{
  "arch": "vit",
  "model": "image embedding model",
  "dataset": "retinal OCT scans (Kermany 2017)",
  "train_examples": 98430,
  "image_size": 96,
  "crop_scale_min": 1,
  "horizontal_flip": true,
  "translate": 0.12,
  "targets": ["finding"],
  "num_classes": 4,
  "embedding_dim": 64,
  "norm": "layernorm",
  "norm_position": "pre",
  "hidden_act": "gelu",
  "mlp_ratio": 4,
  "head_dim": 32,
  "fused_qkv": true,
  "bias": "none",
  "qk_norm": false,
  "layer_scale_init": 1.0,
  "parallel_block": false,
  "inner_norm": false,
  "moe": "expert_choice",
  "num_experts": 32,
  "moe_every": 2,
  "expert_mlp_ratio": 0.25,
  "experts_per_token": 1,
  "shared_expert": true,
  "patch_size": [8, 8],
  "conv_stem": true,
  "layers": 8,
  "width": 256,
  "positions": "learned",
  "pooling": "mean",
  "am_softmax_margin": 0.3,
  "am_softmax_scale": 30,
  "residual_init": "zero_last",
  "optimizer": "soap",
  "beta2": 0.95,
  "learning_rate": 0.0018,
  "beta1": 0.9,
  "shampoo_beta": 0.95,
  "eps": 1e-08,
  "precondition_frequency": 25,
  "max_precond_dim": 1024,
  "one_sided": true,
  "adamw_lr_other_params": 0.00078,
  "max_steps": 12700,
  "batch_size": 256,
  "epochs": 33.0,
  "lr_schedule": "wsd",
  "decay_fraction": 0.2,
  "final_lr_fraction": 0.1,
  "warmup_steps": 250,
  "weight_decay": 0.0,
  "adamw_weight_decay_other_params": 0.01
}
Rows from block 5 of a small image embedding model, named by matrix and row number. Rows with one number within an expert belong to one neuron, the router's apart. Each number is 50 + 12 x the weight over its row's rms, rounded and kept within 0 to 99. All counts start at 0.
Before each expert's rows are labels from the 100 images, of 14848, where the router gives the expert most weight on average: "strongest on" is what is common among them; "colour at peak" is the nearest of a few named colours to the mean colour under the peak. Only what is clearly more common there than usual is listed. The data: retinal OCT scans (Kermany 2017).
# router: router (model.blocks.5.mlp.router.weight, 32x256, trained with AdamW), inputs 172-255
# up: expert up (model.blocks.5.mlp.up, 32x64x256), inputs 172-255
# down: expert down (model.blocks.5.mlp.down, 32x256x64, transposed), outputs 172-255

# expert 12
strongest on: finding: normal
colour at peak: grey
router.12:53 50 73 50 63 72 32 49 52 46 57 44 35 50 62 20 49 31 64 61 40 51 50 34 46 45 51 64 49 53 49 63 50 42 62 64 46 43 57 62 38 32 53 61 47 43 57 31 21 44 38 53 65 35 45 58 71 30 53 63 58 31 48 57 48 43 65 35 63 45 66 65 48 55 39 39 60 52 50 47 40 66 50 33
up.0:46 51 35 48 19 42 65 44 35 52 56 59 53 58 56 53 34 55 61 39 64 63 43 70 51 56 46 54 52 50 75 30 57 36 32 63 56 57 34 42 52 50 40 44 72 54 38 35 78 56 51 48 44 57 55 48 44 54 42 47 33 73 57 60 67 40 28 73 55 35 59 32 44 36 67 68 80 30 29 43 45 36 51 48
down.0:63 29 68 61 35 40 51 48 39 45 50 48 29 49 42 43 64 50 35 71 45 59 59 40 77 54 39 45 74 48 57 51 35 30 46 65 63 33 53 46 41 57 38 64 42 38 62 62 63 27 70 42 62 46 84 63 42 59 49 59 68 83 56 34 33 35 49 43 43 44 52 55 49 32 31 65 49 53 63 30 62 38 56 40
up.1:53 56 53 56 55 69 35 38 71 48 54 41 44 32 57 57 52 41 57 66 35 37 71 39 37 61 38 49 51 50 65 49 44 40 47 58 53 38 45 42 32 46 45 56 42 58 36 70 40 58 45 44 42 31 34 35 70 36 51 57 51 51 32 40 44 54 30 38 58 58 62 49 68 60 43 43 69 66 46 57 56 58 53 56
down.1:45 54 53 52 53 54 47 55 44 69 61 52 62 42 56 52 43 51 60 54 29 54 49 27 73 62 50 41 47 33 56 61 43 31 43 61 35 59 38 48 52 46 55 48 36 44 29 63 38 49 62 57 38 51 71 43 51 47 41 60 55 55 33 64 62 44 35 55 50 48 46 58 59 59 62 30 53 51 65 29 69 57 42 34
up.2:44 56 36 40 45 35 50 43 52 55 40 60 58 54 55 43 49 62 45 52 67 51 49 50 62 40 45 37 41 29 45 46 50 55 45 49 55 67 59 59 40 51 62 45 42 48 54 33 51 47 64 69 74 67 56 51 28 59 38 42 75 64 66 39 51 35 51 82 47 58 41 61 45 21 59 57 58 45 58 46 40 44 57 48
down.2:58 76 59 55 55 62 45 45 52 42 36 70 49 51 53 41 25 56 48 53 39 49 57 32 79 47 50 85 38 40 64 50 22 46 48 54 31 60 62 39 46 48 52 34 57 56 47 41 45 52 45 44 56 60 78 71 49 66 35 49 64 34 75 50 53 20 42 35 37 45 59 34 38 35 49 46 47 51 45 27 33 54 24 61
up.3:34 66 61 42 58 61 25 58 64 29 69 33 25 43 51 60 55 36 63 44 40 37 72 38 42 65 50 49 41 57 53 47 57 54 53 62 37 42 41 51 34 45 30 56 53 61 62 69 41 51 44 48 38 33 37 47 65 31 57 60 62 39 34 49 59 62 27 33 55 52 43 50 59 71 52 44 42 56 38 70 47 64 60 54
down.3:41 52 39 45 27 45 64 68 52 36 57 44 35 51 42 43 69 70 56 39 45 46 55 24 73 55 56 49 34 53 46 50 59 35 57 39 53 66 41 57 52 47 46 30 47 43 40 43 53 41 59 50 45 58 58 38 45 36 42 36 35 41 41 64 72 56 28 49 71 38 38 58 31 32 71 50 41 34 52 30 42 60 59 45
up.4:22 66 65 60 56 64 46 43 59 54 50 47 51 38 51 76 56 41 52 30 47 33 58 60 63 76 58 78 29 63 49 55 72 58 58 58 49 46 42 46 33 29 51 60 70 62 44 63 64 48 41 44 29 45 53 52 54 48 39 46 61 49 52 51 72 54 44 48 53 47 52 41 45 58 50 40 72 56 44 56 32 58 53 69
down.4:52 58 50 46 54 43 41 41 84 45 55 32 43 32 51 56 56 61 42 54 62 47 58 53 66 52 54 60 37 17 59 71 59 38 56 51 51 56 45 65 56 57 56 44 42 44 27 61 52 40 79 50 34 52 57 40 37 53 38 56 44 49 66 46 67 45 32 73 31 42 51 63 55 49 62 44 53 45 52 25 48 59 73 57
up.5:42 63 42 36 44 36 61 53 49 66 31 64 48 61 39 52 55 50 56 39 60 54 30 62 62 51 51 52 44 47 48 28 36 47 49 38 43 62 44 55 61 81 44 40 40 57 48 34 62 51 58 67 57 78 69 46 29 63 43 56 51 51 64 71 62 42 63 74 52 43 53 65 31 25 50 64 49 38 45 44 29 46 52 40
down.5:55 43 36 55 38 43 55 54 41 44 70 57 53 71 45 23 57 67 41 62 39 43 43 61 36 40 35 24 45 65 42 53 36 70 58 52 54 46 47 56 44 52 58 37 46 44 48 67 50 55 66 74 41 46 27 59 43 74 41 39 53 46 57 58 49 25 52 45 74 54 68 32 76 56 38 55 68 68 61 65 66 46 44 44
up.6:39 53 36 35 36 44 55 47 52 62 50 63 58 61 33 61 41 60 34 48 55 65 53 72 61 54 50 49 47 29 54 40 52 47 29 35 70 79 41 54 51 58 50 45 41 36 60 40 52 45 49 73 45 67 69 54 53 59 48 43 37 57 68 69 43 45 44 59 27 43 42 66 46 54 54 62 49 48 57 30 53 45 62 26
down.6:54 50 40 63 73 61 34 57 58 54 70 41 44 53 50 48 38 50 62 68 38 41 36 41 57 58 42 48 57 49 28 37 43 40 54 46 37 62 70 27 46 56 48 44 59 36 53 59 64 30 37 50 57 57 43 47 60 43 62 65 49 26 32 60 40 51 59 37 57 57 58 54 48 54 52 49 52 46 41 43 74 55 32 16
up.7:36 55 51 42 51 60 40 66 52 30 74 29 38 58 40 62 53 38 44 32 36 51 67 46 37 70 59 52 41 59 49 66 60 58 64 55 42 46 38 47 39 48 54 60 64 75 41 72 39 28 38 34 41 46 39 56 53 34 53 71 56 36 37 60 61 61 37 39 56 45 22 51 44 58 58 24 53 53 29 54 49 66 59 65
down.7:36 50 41 32 42 46 61 73 67 41 50 37 37 55 39 47 60 66 57 39 62 36 58 37 53 56 53 45 34 56 31 61 69 36 44 36 60 70 35 64 69 61 50 34 29 42 51 56 58 46 52 52 33 58 37 46 39 57 36 34 42 57 57 69 67 50 55 52 52 32 48 61 37 46 61 54 34 43 44 26 39 61 72 52
up.8:49 62 36 57 51 60 64 46 65 35 62 56 48 69 56 50 48 51 46 51 63 44 43 67 47 62 63 55 41 47 35 42 73 52 48 47 24 77 47 74 56 36 56 35 45 69 47 41 62 35 59 65 38 71 51 55 43 59 36 45 52 60 58 82 55 53 37 64 44 54 41 49 40 43 74 49 43 47 39 57 65 67 58 36
down.8:57 38 50 69 67 39 38 48 40 67 41 53 71 66 59 37 44 28 40 59 38 55 35 55 46 32 34 39 48 77 59 42 20 65 54 44 42 26 60 37 65 39 52 58 47 48 55 39 39 51 55 53 59 48 39 58 67 43 64 63 55 33 41 37 47 60 71 33 57 50 54 62 35 47 36 43 46 50 50 49 72 34 51 35
up.9:40 24 52 50 50 53 62 74 59 51 54 45 50 72 39 52 47 57 69 19 55 67 38 49 43 66 59 39 60 59 36 19 51 49 53 34 60 66 61 57 59 45 55 37 46 42 39 42 70 46 54 46 63 74 62 75 42 58 41 43 31 61 57 80 65 56 69 51 50 25 43 56 21 59 62 47 37 23 54 52 35 61 61 59
down.9:41 46 32 40 43 33 62 57 65 35 54 43 34 40 38 49 54 60 56 35 60 38 52 36 38 64 53 41 34 63 42 44 62 53 56 38 70 66 34 77 46 41 59 43 55 55 59 84 64 36 59 34 41 60 35 68 40 36 56 39 39 61 78 67 56 25 38 63 53 43 39 46 49 70 52 52 35 33 42 59 49 60 53 52
up.10:76 38 45 38 47 48 37 46 33 50 33 39 40 54 35 49 64 47 50 51 43 62 49 29 49 61 43 27 75 59 60 33 36 51 62 52 50 47 57 40 37 68 58 63 34 39 63 58 40 69 54 76 61 44 42 38 51 52 54 24 89 43 36 53 39 75 43 34 55 47 64 42 67 38 49 60 38 54 55 71 53 53 45 44
down.10:44 43 75 63 51 51 36 50 71 48 59 56 57 69 64 31 50 44 75 56 30 63 51 51 51 40 61 39 42 11 37 44 40 37 43 40 46 57 60 49 59 30 39 63 49 49 50 56 48 51 43 32 68 50 52 41 54 52 59 59 53 40 39 43 36 22 59 48 52 63 32 53 59 53 49 40 42 61 47 49 37 28 64 17
up.11:63 46 67 46 58 49 30 58 46 54 41 44 24 40 36 50 55 41 64 28 35 40 58 43 45 51 61 34 50 58 47 42 52 59 57 58 46 47 32 63 56 56 37 48 60 37 58 55 38 57 41 62 44 44 48 40 76 45 51 45 68 45 48 68 53 57 33 34 60 53 44 70 57 55 39 38 51 47 34 66 39 58 68 45
down.11:29 62 36 42 64 73 57 55 78 49 46 43 39 75 41 57 56 56 55 54 50 48 47 33 72 50 41 53 41 50 29 39 58 26 34 46 56 50 59 44 73 51 69 26 42 51 51 26 35 53 59 54 37 65 41 29 40 49 56 39 50 56 44 55 59 53 47 42 61 43 42 52 19 35 62 59 21 41 59 35 41 58 60 45

# expert 14
strongest on: finding: choroidal neovascularization
colour at peak: grey
router.14:71 55 33 52 50 54 40 58 47 62 40 51 49 50 41 52 54 62 48 79 69 53 57 53 58 53 41 39 46 33 66 54 38 40 61 68 53 71 32 42 52 49 52 53 60 47 45 59 48 44 44 48 61 56 42 46 38 58 75 50 69 44 53 64 53 59 41 57 51 66 44 60 48 54 51 59 50 40 60 26 50 74 28 25
up.0:39 41 39 73 38 58 39 45 41 29 45 59 56 62 80 45 56 28 37 46 51 44 55 71 60 44 53 72 55 52 42 52 67 62 56 64 52 43 49 60 37 33 65 51 52 53 35 36 44 54 58 34 62 63 56 67 41 42 44 32 57 61 51 42 54 52 49 58 46 45 50 41 43 55 70 36 27 32 48 55 44 54 91 52
down.0:38 48 55 44 60 48 55 54 57 49 33 50 41 39 46 52 41 54 51 57 47 64 41 48 54 48 44 47 54 49 43 72 42 51 33 22 53 27 47 41 48 45 68 59 56 51 70 54 56 47 62 56 67 60 34 35 29 62 44 60 57 58 47 33 36 64 50 42 49 46 75 57 60 45 56 76 44 73 51 50 30 51 68 41
up.1:31 48 56 62 27 69 55 30 54 22 37 59 70 63 63 33 36 33 65 41 43 58 33 55 51 44 39 78 53 55 45 50 49 68 41 41 61 45 69 68 51 38 52 58 44 40 51 26 44 54 63 68 48 45 61 52 65 33 42 60 35 54 70 36 47 42 59 47 44 34 66 53 54 44 54 39 50 60 79 70 40 32 69 58
down.1:57 40 43 50 38 50 44 63 30 32 75 55 30 59 34 57 48 71 54 51 73 58 40 30 44 78 70 52 63 57 52 38 34 59 71 47 53 47 45 44 65 49 63 41 42 35 40 34 71 33 60 59 60 62 48 72 48 50 63 55 40 65 46 58 58 40 53 55 37 29 54 56 44 74 29 47 57 47 30 47 45 68 45 45
up.2:67 47 33 34 65 26 36 59 61 59 64 42 50 40 36 66 59 73 50 64 72 40 59 24 55 49 53 29 48 52 65 44 43 43 60 47 47 68 40 41 55 65 60 41 29 59 53 67 68 39 41 49 63 59 42 44 24 63 61 52 69 51 40 60 39 48 36 59 65 63 24 58 59 60 47 62 52 58 39 40 69 66 32 48
down.2:58 58 39 28 56 52 34 67 38 72 48 64 39 46 46 76 60 66 54 37 50 45 57 45 55 52 56 30 54 60 57 44 55 39 47 43 28 67 42 54 70 67 33 44 50 45 60 69 49 30 48 56 76 47 38 70 75 61 38 37 50 46 63 57 48 49 20 58 56 64 46 56 36 57 53 48 43 46 25 40 70 68 70 44
up.3:30 66 52 72 47 57 48 48 59 40 43 69 56 63 63 29 21 25 65 35 35 57 49 51 43 48 58 56 46 37 42 54 52 49 34 53 67 53 49 66 60 42 60 55 73 50 50 31 58 57 40 45 35 63 48 46 59 39 49 49 47 72 57 58 63 54 60 63 49 23 55 39 48 34 58 32 48 40 49 58 18 45 73 60
down.3:43 34 32 47 50 46 47 57 43 42 72 58 31 42 31 70 56 47 46 42 55 28 56 56 36 70 34 38 51 56 61 28 45 46 58 47 47 68 16 44 47 44 45 57 49 17 35 35 38 32 47 39 61 76 71 60 56 67 37 65 51 38 63 71 45 68 48 26 42 61 47 64 44 37 64 48 63 46 40 31 65 59 56 44
up.4:43 47 51 61 33 50 50 31 36 42 50 82 40 62 59 42 46 48 47 27 33 66 43 63 53 53 49 52 60 50 38 62 59 58 32 50 59 31 47 76 52 39 20 49 82 40 49 42 47 48 31 38 54 46 44 48 71 56 51 45 42 43 70 51 60 54 61 48 53 45 61 36 48 48 55 43 64 42 74 66 34 25 58 53
down.4:37 31 44 47 51 53 59 56 58 33 63 59 73 69 49 36 56 56 47 59 34 57 45 52 60 41 54 51 64 29 50 26 45 32 59 42 56 49 54 65 55 47 42 34 58 48 48 36 39 31 34 37 32 59 56 41 49 54 47 68 49 37 55 45 61 46 37 42 47 37 38 80 57 27 58 47 54 44 53 52 39 63 35 30
up.5:43 67 55 46 37 66 49 54 46 53 59 48 40 49 37 62 29 53 33 44 56 88 54 24 54 46 54 50 52 50 60 69 60 56 32 38 50 34 54 52 57 57 67 47 22 52 48 42 61 39 63 51 35 69 46 48 40 45 54 60 39 31 47 40 65 70 50 55 58 37 52 58 49 61 52 63 39 69 80 41 46 60 64 66
down.5:75 58 60 45 55 56 54 51 55 33 60 51 30 55 53 45 65 33 38 44 41 18 44 44 38 62 48 62 41 48 10 45 57 52 63 56 46 50 55 25 49 48 46 42 57 51 49 47 30 54 27 57 50 30 66 50 68 63 67 37 54 31 50 68 40 68 51 53 61 45 45 51 47 58 52 42 27 36 50 58 62 56 56 36
up.6:35 38 44 68 58 58 70 49 67 29 40 68 53 78 72 40 52 44 52 27 53 58 34 74 43 47 55 60 37 46 42 37 50 44 51 62 77 29 46 66 54 46 56 47 55 35 55 49 52 65 41 32 42 51 65 53 72 50 42 54 58 44 64 66 71 49 53 66 58 32 52 37 42 34 48 47 31 47 66 61 44 38 70 54
down.6:46 46 44 44 67 70 43 40 36 35 46 43 43 24 62 51 45 65 46 35 45 76 64 43 52 63 41 46 48 39 59 33 31 58 48 42 56 58 50 34 53 55 57 66 60 60 64 38 54 38 57 44 74 63 43 52 53 47 67 48 47 68 35 48 59 47 80 64 61 47 49 50 53 43 29 40 50 45 56 40 58 68 37 64
up.7:63 64 29 26 47 52 38 59 39 74 69 39 40 43 46 50 63 66 56 54 63 71 67 47 51 50 56 39 44 48 59 35 34 27 49 52 42 53 71 37 59 59 48 51 34 48 55 57 59 47 44 54 61 68 39 63 16 57 59 44 59 38 37 70 40 53 48 47 67 46 39 62 51 59 60 64 62 54 61 46 65 64 38 55
down.7:42 58 47 34 44 39 47 59 38 42 66 58 21 48 23 77 59 60 49 42 66 52 43 54 38 25 48 56 54 46 58 53 42 35 61 58 41 56 52 59 66 69 61 52 50 49 70 44 49 54 58 53 74 68 34 48 44 43 52 59 54 47 51 57 47 57 38 68 36 52 41 58 41 61 60 43 57 55 33 47 67 64 32 33
up.8:59 39 63 63 53 41 53 52 46 45 35 70 57 47 63 37 43 31 69 42 36 70 43 46 45 40 35 55 42 46 47 69 40 24 34 49 54 35 62 56 45 47 49 45 44 47 44 51 18 57 38 34 27 47 62 46 52 41 56 46 35 57 55 43 50 48 71 50 40 44 52 47 52 63 32 33 69 31 45 56 26 56 55 51
down.8:31 47 56 66 56 58 55 22 62 50 53 45 58 52 53 27 42 44 53 62 49 63 50 44 69 50 58 59 53 44 56 50 66 66 67 55 55 55 74 57 58 71 44 44 26 58 37 83 60 46 52 49 56 53 53 34 58 48 31 55 39 54 40 55 50 61 51 39 48 39 47 50 57 28 56 55 51 47 38 43 16 45 46 46
up.9:44 45 47 45 41 62 46 74 35 54 61 49 44 44 40 52 42 67 78 51 53 73 62 44 56 39 45 59 70 47 74 47 36 56 79 43 43 64 53 43 54 61 45 33 29 48 34 59 47 35 45 50 30 75 50 67 52 56 43 72 36 50 46 63 74 65 55 55 32 46 48 61 51 56 41 49 50 59 57 52 34 52 34 56
down.9:32 42 62 63 53 60 33 59 67 63 69 21 42 26 41 45 60 69 41 62 56 41 53 48 44 32 51 61 41 63 41 63 51 39 56 60 27 52 81 38 37 47 50 50 61 41 65 65 12 54 74 39 45 26 38 34 17 59 56 53 38 66 41 38 42 45 40 41 38 46 69 43 63 38 42 44 56 77 47 50 42 42 32 50
up.10:48 50 44 61 56 65 72 62 49 46 42 49 57 72 59 35 41 26 53 36 33 51 45 61 47 42 35 61 47 65 40 37 59 40 45 60 52 55 49 46 52 25 36 51 62 54 63 33 55 54 59 33 57 56 58 49 64 52 33 55 47 50 58 63 54 57 64 47 59 41 62 42 35 72 59 42 30 38 23 53 35 35 57 50
down.10:37 62 62 31 55 53 57 57 43 30 55 51 46 50 62 59 48 54 42 66 56 41 46 58 33 47 43 44 47 52 56 74 68 46 35 52 49 54 43 50 58 65 64 33 50 65 59 60 38 50 54 54 33 49 38 26 57 40 53 55 61 68 35 52 50 35 70 57 63 59 46 68 53 39 74 31 47 67 45 42 89 60 34 52
up.11:29 56 53 63 42 59 61 46 35 27 45 59 59 77 64 39 49 24 56 44 34 50 47 56 57 65 57 54 58 32 44 57 72 62 38 54 67 52 79 58 48 32 49 50 68 71 30 35 37 51 52 42 46 60 56 49 58 48 36 61 33 52 67 60 50 43 53 62 47 34 29 49 45 51 55 32 70 37 55 66 54 45 74 50
down.11:60 43 64 72 83 67 36 41 39 67 62 64 53 66 47 56 47 68 44 56 49 51 55 58 44 35 44 28 40 32 42 48 57 29 49 53 47 65 54 56 41 47 40 39 50 46 47 60 50 39 73 70 62 28 72 38 47 62 45 40 64 59 53 78 70 52 45 80 39 62 58 36 43 56 71 50 56 61 48 57 53 43 44 17

# expert 13
strongest on: finding: diabetic macular edema
colour at peak: grey
router.13:58 34 44 32 42 62 56 62 47 41 49 36 41 55 53 32 45 41 77 52 58 47 54 49 61 66 66 66 45 46 63 47 61 52 45 67 43 73 44 78 41 67 60 52 55 74 56 61 48 44 56 37 45 66 60 69 54 64 41 54 65 36 36 60 46 60 23 58 50 55 49 69 39 67 64 36 42 35 45 39 31 70 57 48
up.0:66 47 31 71 50 44 46 54 35 48 38 53 53 72 80 34 63 38 68 57 37 38 53 81 47 48 55 37 29 52 40 21 49 45 37 65 61 53 49 64 62 31 23 44 76 39 63 51 47 47 47 43 44 53 49 52 64 64 38 45 50 61 40 26 35 54 45 47 47 58 60 26 42 62 63 51 46 29 55 54 61 56 65 46
down.0:41 37 43 67 44 63 50 64 56 47 54 62 53 63 69 33 61 34 77 38 37 56 62 47 71 61 64 61 33 32 41 42 58 70 37 45 57 48 47 66 54 24 64 56 50 44 37 21 53 60 45 45 41 55 61 66 54 47 39 39 35 49 45 42 56 81 48 58 32 43 46 63 47 56 55 18 44 44 60 55 35 61 72 43
up.1:14 55 63 42 51 61 61 56 54 56 53 48 46 35 39 64 51 54 47 39 32 45 62 26 37 56 60 53 49 49 52 61 78 51 48 17 55 70 41 54 48 50 60 34 58 56 49 53 60 40 53 43 27 58 46 50 61 26 10 44 24 50 54 63 73 60 48 57 57 21 45 56 48 34 71 42 60 61 46 60 61 62 54 73
down.1:38 31 36 55 36 45 61 65 49 45 58 50 41 51 31 56 56 55 66 34 57 38 71 57 48 51 76 57 48 56 58 42 53 53 71 52 65 56 42 53 67 42 47 43 44 22 47 53 66 43 49 43 46 66 57 60 33 64 30 52 49 68 60 37 68 47 27 69 41 37 37 66 37 54 60 24 36 51 40 49 46 62 45 53
up.2:36 64 64 66 57 64 48 41 65 51 49 73 51 61 58 48 52 41 48 38 43 64 56 50 56 32 43 62 49 45 72 48 51 42 21 46 50 36 52 29 66 26 44 56 37 52 43 38 51 56 51 78 45 55 42 66 58 55 51 66 26 49 66 49 53 30 52 65 31 45 70 49 69 42 66 64 46 58 53 30 36 49 36 45
down.2:36 63 31 43 37 56 49 47 43 43 58 23 41 42 40 50 40 57 44 47 76 42 70 64 51 42 58 46 42 60 41 35 69 56 42 51 55 66 50 63 54 66 44 56 48 55 63 45 67 64 33 65 48 52 18 42 43 53 63 37 24 42 56 59 56 45 45 34 37 50 34 60 49 43 52 48 56 62 48 43 58 49 52 58
up.3:39 58 47 68 51 38 35 48 35 66 33 74 62 64 60 42 41 55 35 52 47 55 41 57 58 20 32 62 63 37 54 54 32 54 41 44 44 47 55 45 44 42 46 46 54 39 53 36 38 62 47 60 52 47 57 56 56 54 64 52 34 48 80 31 50 45 58 73 33 61 63 45 40 47 43 55 62 52 64 39 49 47 51 39
down.3:47 70 43 44 52 35 58 46 47 47 59 50 49 59 48 65 39 66 55 60 35 51 31 71 48 31 39 48 66 32 51 39 30 54 37 81 49 50 62 35 36 54 32 37 53 61 52 58 61 44 49 43 68 39 35 62 61 47 47 48 57 52 52 56 57 50 81 74 63 53 67 65 51 43 46 61 46 47 61 38 46 52 58 51
up.4:57 37 47 48 38 54 43 68 45 38 57 42 63 58 52 35 61 31 68 58 45 55 45 74 52 60 78 35 49 48 39 45 50 77 42 58 64 39 32 39 21 43 43 41 74 48 64 51 38 30 31 56 38 42 63 60 46 69 41 54 69 45 42 35 59 60 36 47 55 55 51 48 45 69 40 19 56 31 42 44 49 64 58 65
down.4:63 56 55 66 62 50 52 27 36 63 37 67 66 60 78 43 46 39 37 63 29 59 29 55 61 45 32 61 66 38 62 47 30 58 46 61 38 37 67 32 42 56 23 51 58 54 43 31 24 65 57 63 69 30 59 46 59 66 64 60 69 46 42 39 30 52 60 42 54 67 61 44 53 47 36 65 61 54 57 52 57 39 54 34
up.5:70 37 59 75 24 44 64 46 39 57 54 68 56 62 60 36 48 46 28 52 54 64 38 68 48 32 40 55 77 48 49 53 51 64 24 50 83 55 30 58 49 33 45 56 65 55 44 33 57 46 46 51 43 45 58 58 46 61 46 60 46 51 72 25 45 43 54 69 39 48 57 50 51 61 50 49 44 30 48 43 46 39 40 43
down.5:60 25 65 44 45 48 58 55 82 56 72 39 46 29 45 38 56 43 49 51 59 71 47 43 32 56 47 40 63 32 47 65 41 42 47 56 50 55 44 41 71 32 49 52 40 67 61 52 54 17 58 30 52 69 51 60 55 51 65 59 53 81 57 69 28 43 38 54 46 59 46 57 83 43 51 44 52 39 42 67 47 51 46 53
up.6:37 38 49 42 34 47 46 32 47 56 58 34 54 51 58 53 53 44 63 52 54 50 43 35 72 52 57 45 57 65 63 73 39 31 67 42 38 68 37 53 59 75 44 48 51 58 49 64 40 33 37 43 49 49 50 62 47 43 54 42 42 40 39 43 29 55 39 35 52 56 45 61 57 45 72 41 32 58 31 57 62 60 35 48
down.6:40 46 65 43 38 75 67 65 59 40 57 40 51 50 50 42 45 42 62 25 63 48 61 61 47 63 60 65 45 51 46 38 64 73 41 32 66 47 55 57 52 35 64 53 45 46 36 55 70 58 44 41 27 66 68 62 46 32 33 46 33 62 44 53 71 54 45 71 32 32 35 58 65 57 40 49 31 38 56 55 37 67 53 70
up.7:76 34 39 46 37 47 56 43 41 45 63 46 44 65 71 33 69 38 56 59 40 58 62 64 53 57 64 56 51 42 47 40 74 63 47 56 57 47 44 57 48 47 32 55 67 59 53 57 46 36 43 57 38 54 63 56 64 73 49 53 59 63 41 52 47 71 33 39 45 55 43 31 54 77 47 43 39 23 46 49 67 69 68 61
down.7:56 63 50 69 45 52 37 25 22 58 42 62 66 51 61 49 58 35 35 68 47 63 43 54 58 47 39 68 60 45 61 32 31 66 47 50 35 34 61 21 41 52 49 63 50 54 38 29 29 71 39 63 70 34 66 55 71 61 59 55 64 55 26 23 35 71 46 35 46 69 63 52 56 46 50 49 49 54 64 51 61 35 39 42
up.8:57 43 62 59 43 49 64 34 58 69 29 72 56 58 52 48 45 47 38 48 69 55 40 58 57 38 34 46 38 46 55 44 49 27 72 56 43 40 52 56 41 44 47 55 67 43 53 35 46 67 59 47 40 29 80 55 64 30 55 58 47 60 72 33 55 42 57 71 43 55 64 56 38 49 45 74 68 57 51 62 40 49 28 36
down.8:66 41 42 50 55 50 33 43 30 43 46 45 66 33 60 63 23 61 63 65 42 40 49 41 56 44 60 58 53 19 60 44 64 23 35 65 46 51 69 64 55 53 56 55 50 74 59 40 28 46 35 60 55 59 52 43 49 52 46 37 39 49 44 30 49 41 32 31 71 41 62 45 55 48 33 43 46 62 62 35 67 47 50 48
up.9:40 54 68 71 37 56 38 55 91 49 51 59 36 64 29 47 73 57 40 63 65 45 59 66 57 36 53 71 21 53 39 56 54 73 53 52 62 56 49 60 65 53 44 59 43 22 53 37 45 39 49 40 66 69 41 49 60 55 44 63 33 42 45 55 64 36 63 58 63 40 70 38 56 30 32 53 36 50 48 45 54 47 67 44
down.9:41 53 67 41 21 57 51 49 50 40 53 74 41 52 49 40 67 45 41 32 32 74 52 64 53 66 58 61 55 52 50 36 52 66 64 64 62 29 52 41 46 26 47 63 42 49 37 37 69 86 32 44 50 51 54 65 35 80 42 59 47 63 41 43 47 51 53 75 47 64 39 48 39 56 67 40 58 43 61 50 43 64 45 51
up.10:40 54 53 57 71 34 51 54 26 45 45 38 70 67 56 51 25 49 57 55 33 41 46 64 58 35 42 50 22 52 23 57 54 40 41 42 71 69 49 64 44 64 52 14 68 42 71 58 54 58 55 49 58 51 47 46 60 31 52 43 61 54 41 71 59 50 47 42 67 54 44 57 46 34 22 41 57 33 23 37 63 41 57 44
down.10:61 49 41 39 67 67 50 53 49 40 42 50 55 46 51 27 38 51 48 66 43 59 43 55 56 59 47 38 48 48 40 60 56 65 56 43 32 50 65 29 30 57 56 49 63 51 49 50 39 52 47 63 64 52 74 32 63 46 41 38 75 52 29 62 60 78 30 53 71 46 57 67 59 57 53 47 53 65 75 43 55 44 62 43
up.11:65 48 46 63 53 61 41 50 66 63 60 62 52 49 61 61 50 55 41 51 52 59 56 64 36 44 57 63 36 32 53 56 48 37 61 74 53 39 48 50 47 33 49 70 58 52 44 45 43 65 37 56 33 42 51 55 75 51 55 43 38 69 56 28 51 36 48 63 37 59 65 33 70 57 42 45 64 27 48 53 47 59 25 60
down.11:39 59 66 50 55 63 36 41 35 68 57 46 56 34 45 67 26 46 48 61 46 37 57 33 42 46 43 47 33 41 42 50 70 52 50 54 49 44 34 29 53 37 44 61 61 52 38 40 44 56 54 58 32 23 56 43 56 63 47 44 58 41 50 50 76 38 49 64 51 69 67 48 48 48 36 29 42 63 29 49 52 46 53 34